config = dict(
    model='CTC audio transcriber',
    dataset='short read English sentences (LibriTTS-R)',
    train_examples=26041,
    gain_aug_db=6,
    input='waveform_16khz',
    tokenizer='char',
    vocab_size=32,
    arch='mobilenet_v2',
    norm='batchnorm',
    activation='relu',
    padding_mode='reflect',
    depths=[6, 6, 6],
    kernel_size=3,
    wave_channels=64,
    wave_strides=[10, 4, 4],
    expansion=4,
    widths=[128, 128, 128],
    init='kaiming_normal',
    residual_init='none',
    optimizer='soap',
    beta2=0.95,
    lr=0.0029,
    beta1=0.95,
    shampoo_beta=0.95,
    eps=1e-08,
    precondition_frequency=50,
    max_precond_dim=1024,
    merge_dims=True,
    one_sided=False,
    adamw_lr_other_params=0.00071,
    grad_clip=1.0,
    steps=5000,
    batch_size=128,
    epochs=24.6,
    lr_schedule='cosine',
    final_lr_fraction=0.05,
    warmup_steps=100,
    weight_decay=0.2,
    adamw_weight_decay_other_params=0.01,
)
Rows from block 13, named by matrix and row number. Each number is 500 + 40 x the weight over the matrix's rms, rounded and kept within 0 to 999. All counts start at 0. Numbers have three digits each.
# convs0: expand pointwise conv (model.blocks.13.convs.0.weight, 512x128x1), inputs 0-127
convs0.256:496573487457507557487448537531542517516541457449449513550526542533471475469530487500501526515532488510519505491473462628527529496510501535506513497505418492521555542483483566451512481564513383520490515493533578449460489472492461522555541473422492559494504530500545520568473491514523537524501428480503471581476577543467549497535483484490485496538524497520490512517544539495500488544524
convs0.257:508473481467487472487508512471522516516489504477549560511556560495481490441531465565478516510475508437506513503439534466465493461496496605478522463437512534581531528582487442490503489555453510491514481481479517553515509564510519523552513568484489472512567580499527472438511460539484592531518525415461484503533579418479465542546507528428397460485514576504523518570421488458483592471537
convs0.258:459513469508473530471434541498542506469472467472525553531540475455477493536495460500502426446549491472477503530526466526572589457492511527574527523457520370498463517500549497509525498458514478547486422479496453489477518523465541533480537513498491498472472555451460488555572520564446511483459503508531499498511500494483510484407474457535527472502499513400463523497486530477504476494536
convs0.259:531549483545560511511524410412538465471484448555526533496521535528502495454486444469511527487434533507509530489460520491535544480537476456501548506457483478528451571477520520545432488436545541555517491549433471486512475472500570517456504538545484432469440505574531458481498469478552565427516559494531454478576435504466431518497576555550495539497475549465518457496526413509510527539450
convs0.260:569486514484480582469490543502549454509437497489457529539550431431525525452457481473516500455573541564553544500490532571484481536505505527513457539472488492486458486489518514480504546485466526484469536467563471506536516479479503532509474457517512549490538541453549482484517512520472481492505527491519520512517542512465502533559528534490557479565520420490572434503457472593540553477515
convs0.261:522484435489572445459460568506538550487482503482497560495490549466516554405471484604584489439586552413442413521512472537584505550502534530559467515485433444583500523546501502503514508496473482524483467478497494428462394455511520582444538446482503529517590568514464540522441409474482491521463510541536475489478491508571509436450498475563520560471450520580528530514464476530503484539452
convs0.262:536544489525444500514534510493549501538495550473526535483470497585398554538494625555515584500452418433514521490530468565541506493531507573500510448522573496468524483536472454478524558499569571464480510511441526455516639485510515525555456475557443573514505562523474508458520541450466482570561543540479513533472474537499436568478421507513458492581513416599480486551548424566527488450574
convs0.263:486558541499502542442528535541517544502480472521499474463450444536447602475536423571527487470616523517507494607467405563524537494586493484599540552467496534530571473582553548513458579482479488527598443485504491511531537483474536529457447514534478412524536434481408450436512551468505426499520519562403510477544547470541563573460471456503520470475490499582544490479502550510485453551460
convs0.264:467500494519480494472516524477467541539533503554438526497470482545495510518470529482505568557501438489500528489573454553484479466529546513472503512491512512490471565535532494553508456505536484494481587549537523562500512478444507544501528481526502441513583430525535524499558603542503540487541546561464555520517490531493575471563528549572497482541475585517493499450530488497446515496572
convs0.265:510529524483586468480535493506453509491514472488487506458436463497494501480532469532486528502468514534513484487542565528440540493472530529511538537452441474486519541474553563484486563499571549487492445551463574488438487467442475539578469468522548510442509474467559555550430453471560547520491507513544544475435480484545516484432492451489462497564538439499474467487491481507503476482491
convs0.266:552452534466463510460454513423510536533515463503484553481522468461488538454440487504500442478502467483508456561509444530483487468499481476463505512518500514447507543494475486544515512522539530463576541462438502481521477487512501482468487458499452530472521481458590563498494487531499534521435429544491521525469473557510516467507504462519533523517538497467598523446475463477521530465520
convs0.267:487480504496499508568557490473499440605555463484380512541514558488454584574599518519533461538514498532509462542466472586500480478583509457511522467529561561465498546513428532587484506468514484519571489463532458454532500432497526488570451472459537556458489487464527500514470514563473586511426489452389438570530549505534484435492508460486450436431467514503507441456460481525485484531433
convs0.268:474531524504464513480585509437519442505489519500438504544440499432613475437545574545512529525391511511510460476443514555527448562477488471551478542518388529398507512523503485449437560503448476500438567479515462518486516484524481535585464557527457530491476496478527477486560483560589530534497491490499477421501513565445454514548536531544539546455480542516545432480532508453525497529519
convs0.269:449519501492535454513464462524505457505501502528527511516453531479504512499546480513530512484475472528475489539528474539449496537541477502495510497447513507544569499474461470564502525584547491534508506470471495529533530548543445501514510498526495507491487493486537492457505418458480523483402458477514516471502515531527541435474559526450589463512514470524530516423533486476458544500480
convs0.270:599476513464507428481506450462555415522540564351506448589504412487533533483552476520546529486491497386482455535530542464440512525454543463446515612594525530487514504473509582475537497531492558526539496577476504571516469604517552473469504517524503497509546541443496538561541555489479536451490522451470461480447477546481452532560457538571479533503504477567524518531489531521453480560594
convs0.271:498503459542567459490549471502440554575554536488485503491507524447578490502544510468485491484452522484456484493423461476489448465505533550545457466479502424448460484470570476540502419516540476508535519511489454483509527473509455556457533465611513474457535547532472510503537499508526480504503523458472563507477531530493508551484552574473477453500484486458513518446486503486467551482487
convs0.272:507497491497493502480475497404613533567500494510456520410458521488499431564498501531574482515553538439533494504462633442470530554464455511580466463512488450521430410546534406487466476471523484530534541475543490438532485509455549490414492424522457432506403502471495586507468488532493491557463558478516488460497529574422488512380475543542419487444480474499572508505556516500451502475526
convs0.273:541511472555446558553453529556534541481425503423490487557498474392562519487540476593507507442544475464563467494475508501544470483484513413441473516514425422458447493567500559451533523574513509488508499559480478488443543466439468482502495502545537552520490432409446477523534519499513482458483484491440427455554521448492559464500446599579493509513479400501489518521542476524481448533598
convs0.274:512515514494481448492559485517557462500484494490477595492515466520486477526510546428551434506516440510443495508492442439486470489539441476531527414524526547488470497480511549519476467482460461492432597443477424490538463506495497514484509519579512516462477520494481477489480452529471531525548559499488448525494474498421499503492547488485535468523557499545463470547460470499544468511504
convs0.275:507528518505478528526506481515510447484429511469509483505497465506477497484440503564503492505482435496505522510567497467507493556485477542485542478514519541476479463492514457491509501531469496456512502467519467518506467475519507492564500576470485493509517538460523491416463548486487460498536463481490460521488488509469501516523497537446497524497483514477521470440509521622489532495469
convs0.276:530469577492481533590505494512523519575485491489524495492493508557524470511526515461521544470437487508512523518516505605551520503440422493482522526437476497460527524476548585464524501485525530468474546451491433481504524517510535516513466514475497553483515513448505462535459478427461498554539470526435438478486531522465470486452432535498500519458492489524512517490458456511446437518480
convs0.277:510484495497524505496458511513510486435444511510503414456464487529542411517491469487529544517493531514476521487460534491468519502499440495480498511501547518515435485463526481509479523479449476503543498471506441478529439489447462474521452509515453521494510451442457513503521495434532509509430449423612431477549436492481557532481475494444554446488495493444498564454496543483431548458456
convs0.278:535508529550485494471459549545440486497531453523472450536523455486489545450523530512550470423468487508579484456554522486554441506601486440490454469568499499476436516517545545474504468460464441513495423496496480492485513347534510491504525452441487489499472539495459438460520452508533472393514563532530527461455493530537481500522596553494477517576488496496455480532499537464514446512526
convs0.279:589460573457483544503459468595537501505523477462417483509422502524487511452546529435481562506441426508546450438477516458440535491481515474445450555458530472482493464465480474546549555455513476522493469446526515535498523455502538573431460520580517515544510515489486481511486494495470545521493569508509450525431493468485543468500517491507504447498481455469516538480480555482479504497485
convs0.280:493548544453466473470446477486516510520416592557577467500458534495579539524449502451511565546432492493491545467463491503478496491486526576523549530512566521455491536467483521450472563503541506488501486538487425516533461488474521537563540498572555549400516546543504572457523495478477485550460516492534501511498562511501511548453432476494481503562553498519508497453414519462531454427539
convs0.281:464490449479518485539468563457494523519495458539489530478543448536550522485482568562488506491465453525542470498528567503535426556474542480503599474467519523564512517504449535519572445459464480526528503538445533534476519546480450488547545487509504445518474494479493519565523606504461493527490536609528490519473496468488522545462512446480524491505526459568460468474521543504506536492499
convs0.282:548493563465512576487499519453491399517466566558470522479515516509479503488432573520554518493518503450488491433509479484479509446524540531435450450456495492465602523490495516539512478474514529530522591509534458438407519525502519477457548547491476500471570554497512546445505475434445481489428519467490471482469575482513501465370537495555415471420491496514464449496495520522484421573473
convs0.283:535458523545536496549577468555503513557483398492397504548498472492510540536568448460518485560455464477573451576518528574545553486511466432518457492537585431521473442501497468488525487511431605524428560516520435529473454358511535508418558501485431486472561508454522478514536487499566545526546452540502419513521508531454514492513487486516461513498431491495524475470472456442484474517452
convs0.284:487485506524504532596480506577454505471497474543545470502518523499476483460553482527503504457474566379490424530472452488550489542471446477483505470504586508514476493552435480438461544549460486525454535513548471504466533518493487499556491550441478545552556524522505479488470458474499481489498456514495479503517539426512449511475482552443429544473539477420448486513533433547480529445523
convs0.285:491521432503450525531444482517525498486546459461486436464402512526537463506507524517524544477481451403501583510475491560547560520555426473537535471495465592441425495498522494516498505408521467466506437459536444464485563418555527522442528490525536516498518575531497404495542570472578494520615489461423531445463466465517528544465518558578542429450508491538471499491483442546424517507607
convs0.286:533477600527541517436495446551500526396520504487548448445523533507456501496534502518511527527498497467507539441519505550541542529498485523508482539491495495502537505439466473544472540516476532481473505428511552585497556591479459492521527611516477559498484521552494479507523513471503573453496499484551464497529556559579526500546533526575526518532519547503464523519494472558446517515584
convs0.287:490490461549455449435449501510447530478435535432617566519446461515500483535505459515524483586502467480463510495510455419485497469530560492432459496455536486588514459578485498545500421554470542509495526504472500569486462508562537519429518503534464494469506551514536477526504476509437511472478476487467487560546457547432551497506527581513467445520423458524495493515503474546534516536489
convs0.288:495482475504541523544470504450477496478498536548497514504500466445558560487495515502517490515515549493501512518529516511499504533502491569554578508517500491558447471456527464554535466523462551488522548487497522520468554470492482503537464522512482463555482567470450496463538491455509524577532517509444484573508548547555474482580498444533495478428495460432575455479513474495484539523527
convs0.289:469567524487544481477441548503461526471461500537482498463453505509505449521570542489453521495472459508467519469504467468529454457521449496561471443576498478603475460506515454507488480494539475544459506491450508508449483460469443448462503548513535554426537468435503524538548539546496509532429443529573546493488507492517552526490494485482452543530524449492497539488492524455468502438474
convs0.290:512442541498563461523546539532467484560454434504573539465470458503591449491534501426520504480442558477498399566591513480454506521436526487516522454501490515554527552502450450433454507440517585461516472536526522528527501505490479416489544550517457560532457509517538489506463478564529483532514449471425495553537481500513548507472530541548468493553505430524534586474482543448500576556506
convs0.291:523511520535563477426513445487481469535483471493504530514528515480506477479530525432416517449545445455497533534478517507520527508509479461557571571494540533537567531501505477519553496483531525558476545475550537469517449485507525514514497487436464550559512456576487486516511438544512526477498493466497518497566419536529553513498516539498401547467558433463451501485528511506495500541508
convs0.292:522611527557587484485470534581524539488548431505511551445461451459416509503382454501480470493468438464530515533544410512422544472559638519475520544519501488397413551498421422539459493514440518457525510551474520463503506466526518542537582538520486463557492504495437482447549568498463521559503422406542544520434488570500492511520445514498468498477489459528523510573494528506469495462551
convs0.293:513456485490462524458454478448549566464518533457471511442477551531538545578475446417512449569443496511525440556528455555515505512579492443455539436465413584476490444500519429474490501475518515562523425518504545497448527491476574431514543558510525529547509614546506484507533464510439535569541493458489552559537469488464468520493535459496468494431608552515507489500597487519484552520353
convs0.294:416467503514534457477538462503505571523473506464577511466532519568498508451533532533510474478519478488511490472467487479447466476476477395582447612530522453531465491482552521532587429547430603499553535444535544541452525500427430442487538451494566426432502532487498481458536519445503517593476467459507455432542562416520432464485428478441480490467447486478524463502471479554496573583586
convs0.295:551435497449451523511510506547497442505441379514633425474367478490501430519440494439551486456434553461484475567461454385512518506531485474484453573569484529474500489543437579506574394561525457448461436553493518584504517455547411518541458504468444453463553508404457487507480523510529483504495523448522570511531421512445497512439505515489521509492455530484544500490598539489509465481442
convs0.296:506547520564503540525465526529555456477529531504582433540537503479502552561415553521507538505540550511500590504472488571498464575487499513472463557508466532496447493511458511471503464571444534481486425469521489489492457463400487479520470478542531479518544492479524437471532607526474481479508485529531502515480505487516517429463448491540470489499470479538448434542539583548496534539443
convs0.297:464434509469475519535466569517534449461540531497524519484541464513502475480460513484503504521498506512581490480516559459540478454502547544548517542526506517556520507540554460481517448441554589457576461559484537533485560575499503503477499526495529503526575519511448545556403496575553485491513509443445475424443498451496492522473465537503477512476535497490469489499509559500533447485511
convs0.298:417453397457486481481477443511582455527436556504535585516459465490478498529485474486471543559386546530467513499522470482416466506437453580437482419572521579505443522595404512498428484509520492509481508475505598482415514502519550539555539525608464486528442507528506571513445510517531450532469422580523583512428586483427510500436474447557415547468513504449472567488561542482432455504504
convs0.299:501442497474554566457513481536465522438538488477432505473463523499527526507435496458426472441576484491489537507489538534549558498481448544472444456537483608528508475472521543526532537582481463513461435502538521537517461378530491469492524500497542466441444605542484547454512484501500541482474520509532517501501453436530464515491497460556517469546451561567439482507513430454519485498532
convs0.300:494480519448495498553458594486551502444477452550536469470492517482530555457500530567523517531488479545480496436468480507538544431524484535514451466497477438566498571533488435455499525479553458486533471487471446477447450531458485476505565599499525582507545523522501528478580504456414485495475495521511472532431453443544528504514477513462473536496468540501473507538513520471566488493516
convs0.301:412512532468460470488512508531474517485494441500533469503427503443551453472524495484495422548533452433528526516450508463495516469473469546508544436447501492519520517491508469473486495481522516470498490481520560537487500494452488531498548577508489557518496465525484473459519529455405542497554510548555469506527476506468503534510459495504570536548487511516512550489570506472477419484558
convs0.302:454474547418551454527498461509529604483472554479464522548481523464531537504471494481462513592575531458435447466548513493494569469487460458460561605471446400541537488496439486453460493567582505438402500526471528472568480449513496464533467520523551540412532484403517475502470477481478598433494464476498491469470501487469503532539472568485438521518552568520555531519506426542495527513567
convs0.303:450435478544524513465452417562505422418526551444514578516491528487463470628547442507526527518446536522511544495428493471506532441488560462558554492566483438534536487436529484519490504515541551487505514524438522518459517542453527479406495486540517487447546535473430566503593514491497504544533453455506515520529523514517453519482538532484460467468519516487452532522512426481453514529512
convs0.304:469520491500469595515532529445523505548549503527568497521560526539420480505505498415432518508410413533528451500500566556500477434479538571504500513555393524512440552548482515475469476502517565506506505525506495479514533538515522536479514504465496480460541499540527494518495504567502543460508530524531501485532528488514486541515515534493540515448514492468500506527528588571572451532542
convs0.305:496449519497568483570527489567539509532496499464483419528484430458515450441511507457540473507508533503478459479475538456508539466523525528546500539471513539572464531496556515561513565472506437548447436471489489474525523531577562543575474479421454491478522507554395498440485498504508541434503504503545492459540501447429570487459489474527495470513423410545476464382596429498594528499445
convs0.306:508563511494490438594512480477511493470538489571503470505442551559508439541540457570538512465576559565522537485450536541518569515448540529465527502517415476459481537510602511558522566497529540525460554532475482459534524485553519476485487493567521509415552532515543549548515501454461542527464507419532502514429425567536482516511505550544494491463589501460465502583511471496496502517515
convs0.307:485522505510504514467502484503499495484533556545490446500494513472500477451487466491476521476518548509529512550501536488534531545511459485574569520466522500448496496500497526452507493443495507544495495513516525436494487405442494501446570480478492485452477499501561463511478454533383526471458516515531489569518499535490572472508481472492480479468481407437497502501473457505483488531459
convs0.308:542485475527495438472423442506483531539536475512451549501590523517509485471482497498494538424557534454461512537461478474417481487536472595541543504467486502466454504493487475458490504511542481583539554476498513502477532519431494514506476440536509527477518527532568535505495501569472426531510566502595521581505481523497475565564480507523518533463432496499509525499468514559498481541511
convs0.309:537589440456466587445450491482476513444538481448457561522497422489470465546497475557510424521471486527441426425493485439483524508479534540553523489511510464519456598540468548510498537473481544578463490469445455525476455489556494525508472523586461511535540509508535502497479537556393493489522469538444473570530560422499457553513612504426497512560489503566471494448558511484551498505509
convs0.310:472528551478503508559516416470493522473524551522491502441465486543518485457509494508521491502443528513558582511511520508475480469503498492481506527523539456487525466459566521586497488511504554502496559516468554518485537488464478480472483497503555551424455518531520493488541495456521452527461481477494517506512526497594499491460487492546540463600543464501469493503468541472435545461559
convs0.311:462435457504462496479581464543520557457563413469425497562512526432477448539548519440497501463475484506575470527496513501441458542497571545520535472505554543569526546509504509472463506476552469516558447485457483510531437506519594502485455533493566435505503472546481421444527521539470474565447546523492522476421526426512557457538541494455445467504449548558525450424488482529523526528477
convs0.312:518530595433446487490487529562484435416497484507471544506473524534593535537532421408547408436505462449459495490531550475548440510531532567522502538496583463485462423600535611505558468583435515486483477549472523499514530572502490504462439495559462524487554443513430447500531504453518491454442474509616548469493518535537564533422521568418498556451509552487504463448478437471485536427478
convs0.313:458492526507540553540455506528443559447497475531417502519547521477489515547468574548467453474489622523460457533413482497537478490509497447535442470466559508561556533532502529491483503430515493546488505522491535475551488559518473524567524500414559526458486508472473482468500474556534522529494554535461493486522496422513497489387536475566424468447465466458435483499584440545538547449459
convs0.314:496451455573510509516362452528493484552508542551434518545543477449440413477477496501575463550451513503590400430507455521544438432459537461560477476451465560445456515570452489588478491531496497506522465522529502534528572472561523568559540599524494491490550465433541579448546530486433453519507489478489552485502545475431545475475599535492507464516559512454464534475580506489563548511520
convs0.315:441454608494469468562459510449431505548493481579500509555530489552441481536456559444490473515504465527481534376490490536533499501506547487453483520558432481533478528480443546524419498508529510466534582561540528443550457512436614478514524476558502525485533468479453479526479456505419534469539410450469493457540441460466523518535513462523591472510511531515472516544497541535506495454460
convs0.316:481471445459550456515477531512542520452560474513467478563481553515507505463457543481485494532464535528521525510541527514480412495520550513564575539493502477516536458530481485499560538510473492536568517479481485562548471562560456483451471552558497506480487525524550495511501465528462548518585479517509431530587489583517441426510548542533392465497515490482527503553463515434510514561551
convs0.317:519472556498536481459513479500542520527576466440543496557478543501460435520513602498421547537548477490523539481486463513483497523511465426494578462535528481545495470524543541468483512479532507473467471544552417466468514466489553442490530487492464540491468516488475514517499465503464573479486494578532486481513523467521473531498464404539463521529542499496536466520491468495473493514569
convs0.318:501507431461453460475540535435544473522501513557600504433485467546508577560528525484495474440477580463480470482492483524488516538516431525449484457508473533482574483535494474550510475572518437451492508453542506566427505493560456527533473541557530451523540454442429559485516478540484471460417482456507485451486529445527521434480423487460557429567495515509507552492592513605493569471522
convs0.319:543438569476457555527477487546512486542532568448447548528527516508529545480511524410468561489455464479535506475458464464441538521508417502476499512537518521421429492444566536442465537528528577558534573443535486468498497431504490539463493546559474587490560491533499470501440452489516495466554496544504438544467527433507482489508594505552403569463520520483495545539476395432513495484526
convs0.320:492423476460452458501435545526487440446486490574477544500488463584546457495483521514525518451515576517500489544496563524521467501562529453489503496485490493497480548511486517530510557492493473515482480488518524503487523510564507495491508550500498457468525458503503515448581536508471535439458546489474531481475491536477538480461457493533463575573507482492531487506563420471553437500491
convs0.321:544582493570528556508532522508500521505618441484617473452525456476551454515485475529494474486489542445455555459455479435504498545494428478477481481504437467460479495547473437431494523451591444505414489480403528485474473547489461468456527499466510519490506574499418493512461505465508507524515508481535500527559544500505537466479538473536461486511490450454427489453556497507505502541515
convs0.322:453476579544552506481442487485520541536520466492500542513571440448485489492534527452570473466537527521468503507500551397569466517507452567521514556493501531516508525505533471506470449525477446508538505470535534590460480491500485522537376452500511508500488541527488437546550518528543453485451457556523525501560482569507532476498457528455463493483521491480474452489532546440523470494488
convs0.323:526482603442453435496474469476496515576523561495530528567534551535452538495479518484468526506525435503501506435486541584511448537470523542507469496547509508463499504498502486525451425486537446504528499449489515482562525435577541557448535488480531576513511492467518459427468440459502506477509542475462501471488535502468493526508493473548562485465600500478443535511500496501549556431496
convs0.324:467635506504483581461495527470548476477451459488617490459544441507559515530442477482533497551488468463542565430493474507453498544506520413462470523544498479483571525496486510540528550500479496512520459528390444527446533532499507579515527450517501483417501466520468507520486449574503491482510443479536490490513506525480494517469519461471498487456465509492479491457454471471493484503503
convs0.325:491452538529492471523540429504530528439527449426519493536508469492548562477544477487538460515465504484478540527513504519463537531481520628523461557439456465489473500462509525493541545472457498483469461505462523464541455520507501486385489571466478533459559500456472464561531560596501518451501512487530496520525476468490513505518474439464473513503520501493522524485573505465414517496469
convs0.326:449512513564515491509442494544487563425584521496455502491496539562448497450503501496571463553483493482514510520471539442481432547521493481530507469519499505415487574569489399505509515505498520469498541515560539557517526497451498476483532466444455456534459452477535564523509488497504464543503462540485534459561487509528557531498521525509505513539530457441477481512428564549563512478530
convs0.327:441510520472434574516460562564458593528493496464532485548565500501489460581496488473538546422460527496533534515589504535466475565464557447432499536528458452425555438630436602438523530470489434490464580499509501449524485536523535501484561563487498478556582539514557512525479488506543546522535560467494507498451522486454481529512492496562463499560467512467506523450583523541494457450436
convs0.328:438535503577464504509509549506438530496487500484448586476437474548469503508472501529455510432487460495497417537548499508526501493511566568498559524445450540490511555503567468512511481511512518509605505520501496495484460472473527517521489456566513445490497500502472472441461527485482500461506578550492420475524494455506466471469502489583532492537502487502460468471563534539491498399506
convs0.329:492522478489505529505435483487577521476488527552467480463536473460421487508481488448510502529566487511465526488510487557474472516562488446572523502464397503580559501460524455502480519483435493532473506544450466484503423510530413495531443546514430502487513538554456520530511510549498525555472543498476411531470480542514446492525509502486560492466508525561506531465507484502514459491500
convs0.330:489449513522515549541551478451490553484512424540507525524557541502507515466514452489477499430489501460530433543496509463494472562468512482452487488460505397459410533516566446452485540508478446431472537525484564519479454496544537457514483538469484527499485485476519547463487528427542516477500460448519502525498503503468532481445585510461520513547548550515430458462446579482480490533453
convs0.331:444525545492502489460488431460489418445602472510507419475503433457496504494579512501467497454431452463472544461581587456604512519567534536562552503422526500459504471457608492558518602496476499525522527519457486454397506512441476483534557528457534546462452549486526537450492521500507503428478529452548505525492541500463543483491579562501554470519445430516502453523560581504470533595559
convs0.332:474494478572526417452493471529539499462486453508507525568504526541526552550520503520530502510478515448461556456517494457516468513415457521496476570485542549511587483532507470515477486541442521482463555426490464544489518515468534516432488477518526447528478535487530432446480502508461494524462462480542525488512453494489463501510466518466450425506551548500495452480478473484527492508479
convs0.333:492465445528517549547466538479534503480529523448420504492520434504497507564558508468458480553523467567520592533497547442452504522466525486459559496537522551425555511503525514486550512519497482542510423577501522487489510508468443473508526469570485502544470500430533408513487454498543570545513541496403550571492552502477540492486564488550410444541502516482458479526521418520537542488559
convs0.334:533437497517475547545484434542557517421457559540563517502488481506553480468458495448559553471456514500435494552535493477447413514508563547541479499574498413478553506491542532515543455428465523494542467460465537514454436490515532564484465426523480566503519531513460537559434509517422488469492525487464490526520494378416537530511443464473519519511494469499509521615514516535571444449466
convs0.335:565497458489469455598491484498445498475504508444473504587496481470500499500487502489522545564550476410522406478527477532483529517524439534563494511511462524460479553497431534469439443551496503558491582470554518508511514472573480519516453530589501549498557505460619527487497560485558510536449448522436508526523476525516438480502423470486483521530538560469465507491571544455488484524477
convs0.336:495515485497474547571497511438598473456493544462509537553554546493573576515572492505477621497517408476499539519563534413515518461519484490435404477472471450474477428522473450522466460526434552426486492526486507498488417459510483500468485505577460552440538442487487482465404416476528497476544479507533479478460463478452531509538516546519468537461465566510519505424471461444483527490545
convs0.337:497498495502542495478454522459515491472497477503528438490568548482505634527484447544476521458444467491456533482541422531465544577486542513446514455468525523461473549486577469524492461504499537405545531543478533504507554490582491544591527512471440467489457535512502531565540498463507512510530531451458438531557494554570547505507486490510546533381491502458474534508530502472496523547477
convs0.338:505469502481482522469454453492486519505469451480547476495482528492539533541445465472461467498483490510539532481483456528496531495446505533467500464524443543447503488551551457450580530478422475532502449504521500444525511523461502523514470541491454480587493472518437524511486410563501561534524522485475507468473462521496407474502481496632457446417532437413482533517495471491487440428480
convs0.339:487511526497487536480575462488468469514501423499454503502520433504515581490447452473458478466511613489491506538453531534496528474521519532554489521609502463510531471477513544533555514527456446536483466538393520501410477438456489486466447500499495530568501453456556608534513470480548507496469487474455497497450478498463561555499489528553446459498467529500516451464501512457543533521468
convs0.340:446556453463547504522466533485446463477497466495500513561456478500478531501474481513471467442584437406474476553468530624447534501548473532538473489487504482509500453410510503497437533526528451518488488506567540505538543510506447481553567464484446460472512540566460454548564532523509467480516455516544518523554441481533433536465544553544485498464486510463462445479519556578523471433531
convs0.341:528546509519486478503536517481589523473501593440547506489443457526480542480481471480502466480511543525514475558543494495525513523538459533484551542517515449543474489558467585487567429528533477467504515478516544495481468494489498506486492439534508456412527497511530474482490577465497469520495550538420452480449476457455477555448498477530470496512450542510440543533490463480469477455618
convs0.342:432460506519527551523514466516520499498524531520464546496459520443446439460576499462384487467503484520503537488576538513542465479548493497513558536471408511383556555477517426470497488531490486510576495498465542479461467530403470495499420435483485552466562569540503550446533475527520508536540518492508477497461549514512492552479474445522503407532510527557515454524563488457556456518492
convs0.343:511483512473535524464439523485478489461563483555543573535499516549544491494452540432474540493498533469513515527533553550454475433510512425460447513554521546485484505555376475447543520490504556544498470515542466485526537505554499544444433486489513546522534483528512463481508522526508487490540444542479556588507458514520450552586458435514524527550506505520502505400454464527552534476491
convs0.344:531495532419531508482493482439520455447513547525462435446519552589486525499544539505453519513420526526493509507528487457469535513524484561464586512494490468503537463544544490540472569536516520476472460493458513435501533493555443503541470531499510523426514480489566527532501466557524478541475507423497466455546474469431567488506555482537517448514489483439503431492538546534541498460491
convs0.345:580505469496554525500526478556550444482525443469442450507476442533469474488495471458502584594526425513568478564584538516403501481500479503544486522472445450536506479520462555553550625448520630473503406417537515539502465558520563515429412544530436471368561547474534442484534501400519490438532538474499441538539499469446496531551486491504468505525509521434466461464482560513435493527486
convs0.346:454497446461452491458505471521496464470578515551546495435495497508538505486520476500575567501469511485509536522437442556563543464427509529486468472537502462555502542498428444475468520493556529475542470584517557513439501470408441508447556512450540507520476516522496470529463581542491510466541532465502547470555460518457488490431493539449458506474532479474545549461536487497473453482424
convs0.347:472483499517503544464485497445382486534492436473457548441481483467386510485500492523527588508490574486526452529474455476485441492460453525548494445501465444489422467474548436508528485513479543536577522537493513424525535450485531563533476486464475525480471511482505495516500532532472458565493488522515477476433465533502486541431458536537507535543480511488460542463475525488530485498474
convs0.348:552474487540518541529618479417509500462510487503511533540499536566547464495522487417407446509545571488475481478467459526593514542615537543454573484501487441575449455454558495520507489581458483481579468495504444553516508440519566524582472506535530504464592487547501485478459463535499524488525529464524475459539491476517511459550594498440507472543506465564577564535437547492505496426517
convs0.349:455447482591491516440492496472505493510493484559470456496405535488508468485485492509469458453506546429460507457408504525471550516501448507443533492525516451460549484505507570562521538468426461500586467493516499443454532467518504533470484521480503586512516507567529454535461497505517592411565486551489556495538517597559511546497533496420501530538487529516463469480535524474507494514540
convs0.350:601447434542437465480522447571531503518464493478441482510468512472530497539472469505477519609533589460523513457607474593424482442529506489553499558503441562513547497503496540529448513450536503530550475452507501445507482438523447468523510492537475495451515515439514513488426563527433487489556485471565441537503433489566559500483542417499447550495494535552475517529512634496429564519493
convs0.351:535507473501460440536446487521477518522431494492516468442541465467537529503595508536464480496508492454511431487484457493490501475549516550486452524530470474470468484492531508503472463498521510528490553498519479463585506486469472543594545483447524487468499531554515512481544506493466556485464519464517543461543476474466522522540557495534591530513508437528467492520487451516475452452461
convs0.352:552440473442530511495461526504578480546424495468547505520461504429498500523573555515476504498522488492487525458409513491428549510550482546494517535451519464563503558485429553478471521545515509490522451519496463496515474478452547486449510565422433448393578455504370527564533552581562561477449510560494472486513503459470520514464429491457506531531520535503580435464585502553514428546427
convs0.353:489542471462506469486498487431502495556517504525476496499472513532470498422519542521517468491479530524471512485503531487459446454486462541453441509478562491480546570522415469491487478489592527512442491486475471496467522517434462557495481481518512448474472434539474576456471503535461554536543506500510474552545466517465518454504555435496491507530477502484505533548446509528546501460478
convs0.354:505389574538396507428522516492490545478481545496493493482456486498415481483466502605578445498463492426554446538526493456514540494477484456551507505449520471554460559512555484449466467522529572451472454496561488538472520480499583465502455565484484517510431467527444496550526531439529459501443510534525448445491480477525529482550488538487459473517418419537502524561489454484527553489526
convs0.355:572508488511464477471584495483414460506478517437487522523448505559515446545444450484522520495510508475451460546480534533526480524517520540540491497558498528501573517532542565506519450496488526554567525469548498471513406540498486453552564455431527496535500439462501422519436515529494477505458484502466499461535591532519515465469470507548477452459509455523500432522545496436542542421448
convs0.356:528513421458488481525535527538494449481463518544530471453559487433413505496440548483458509424485488579539536412508553558547524478484446416490506514507481540494479526596507486478550515408505490589563479470485519496441478461466496507490466528471498513468447566579504570529464468496496499564488452444487427481496523498553477453514504543521467442494542519520548546452531539458585499535541
convs0.357:540542519415491426480443491484456467537491503534546526475574437444531580567488472512524531507517505426543527501457425490382433477441452493492564521522501455531467479514455472453487461474499494455574478433621505545435522505484502571508487495454453487636485594511408495623452493545521584479406458527543466509385522446502522490551576494517563466527578569532461436563593481474530500518497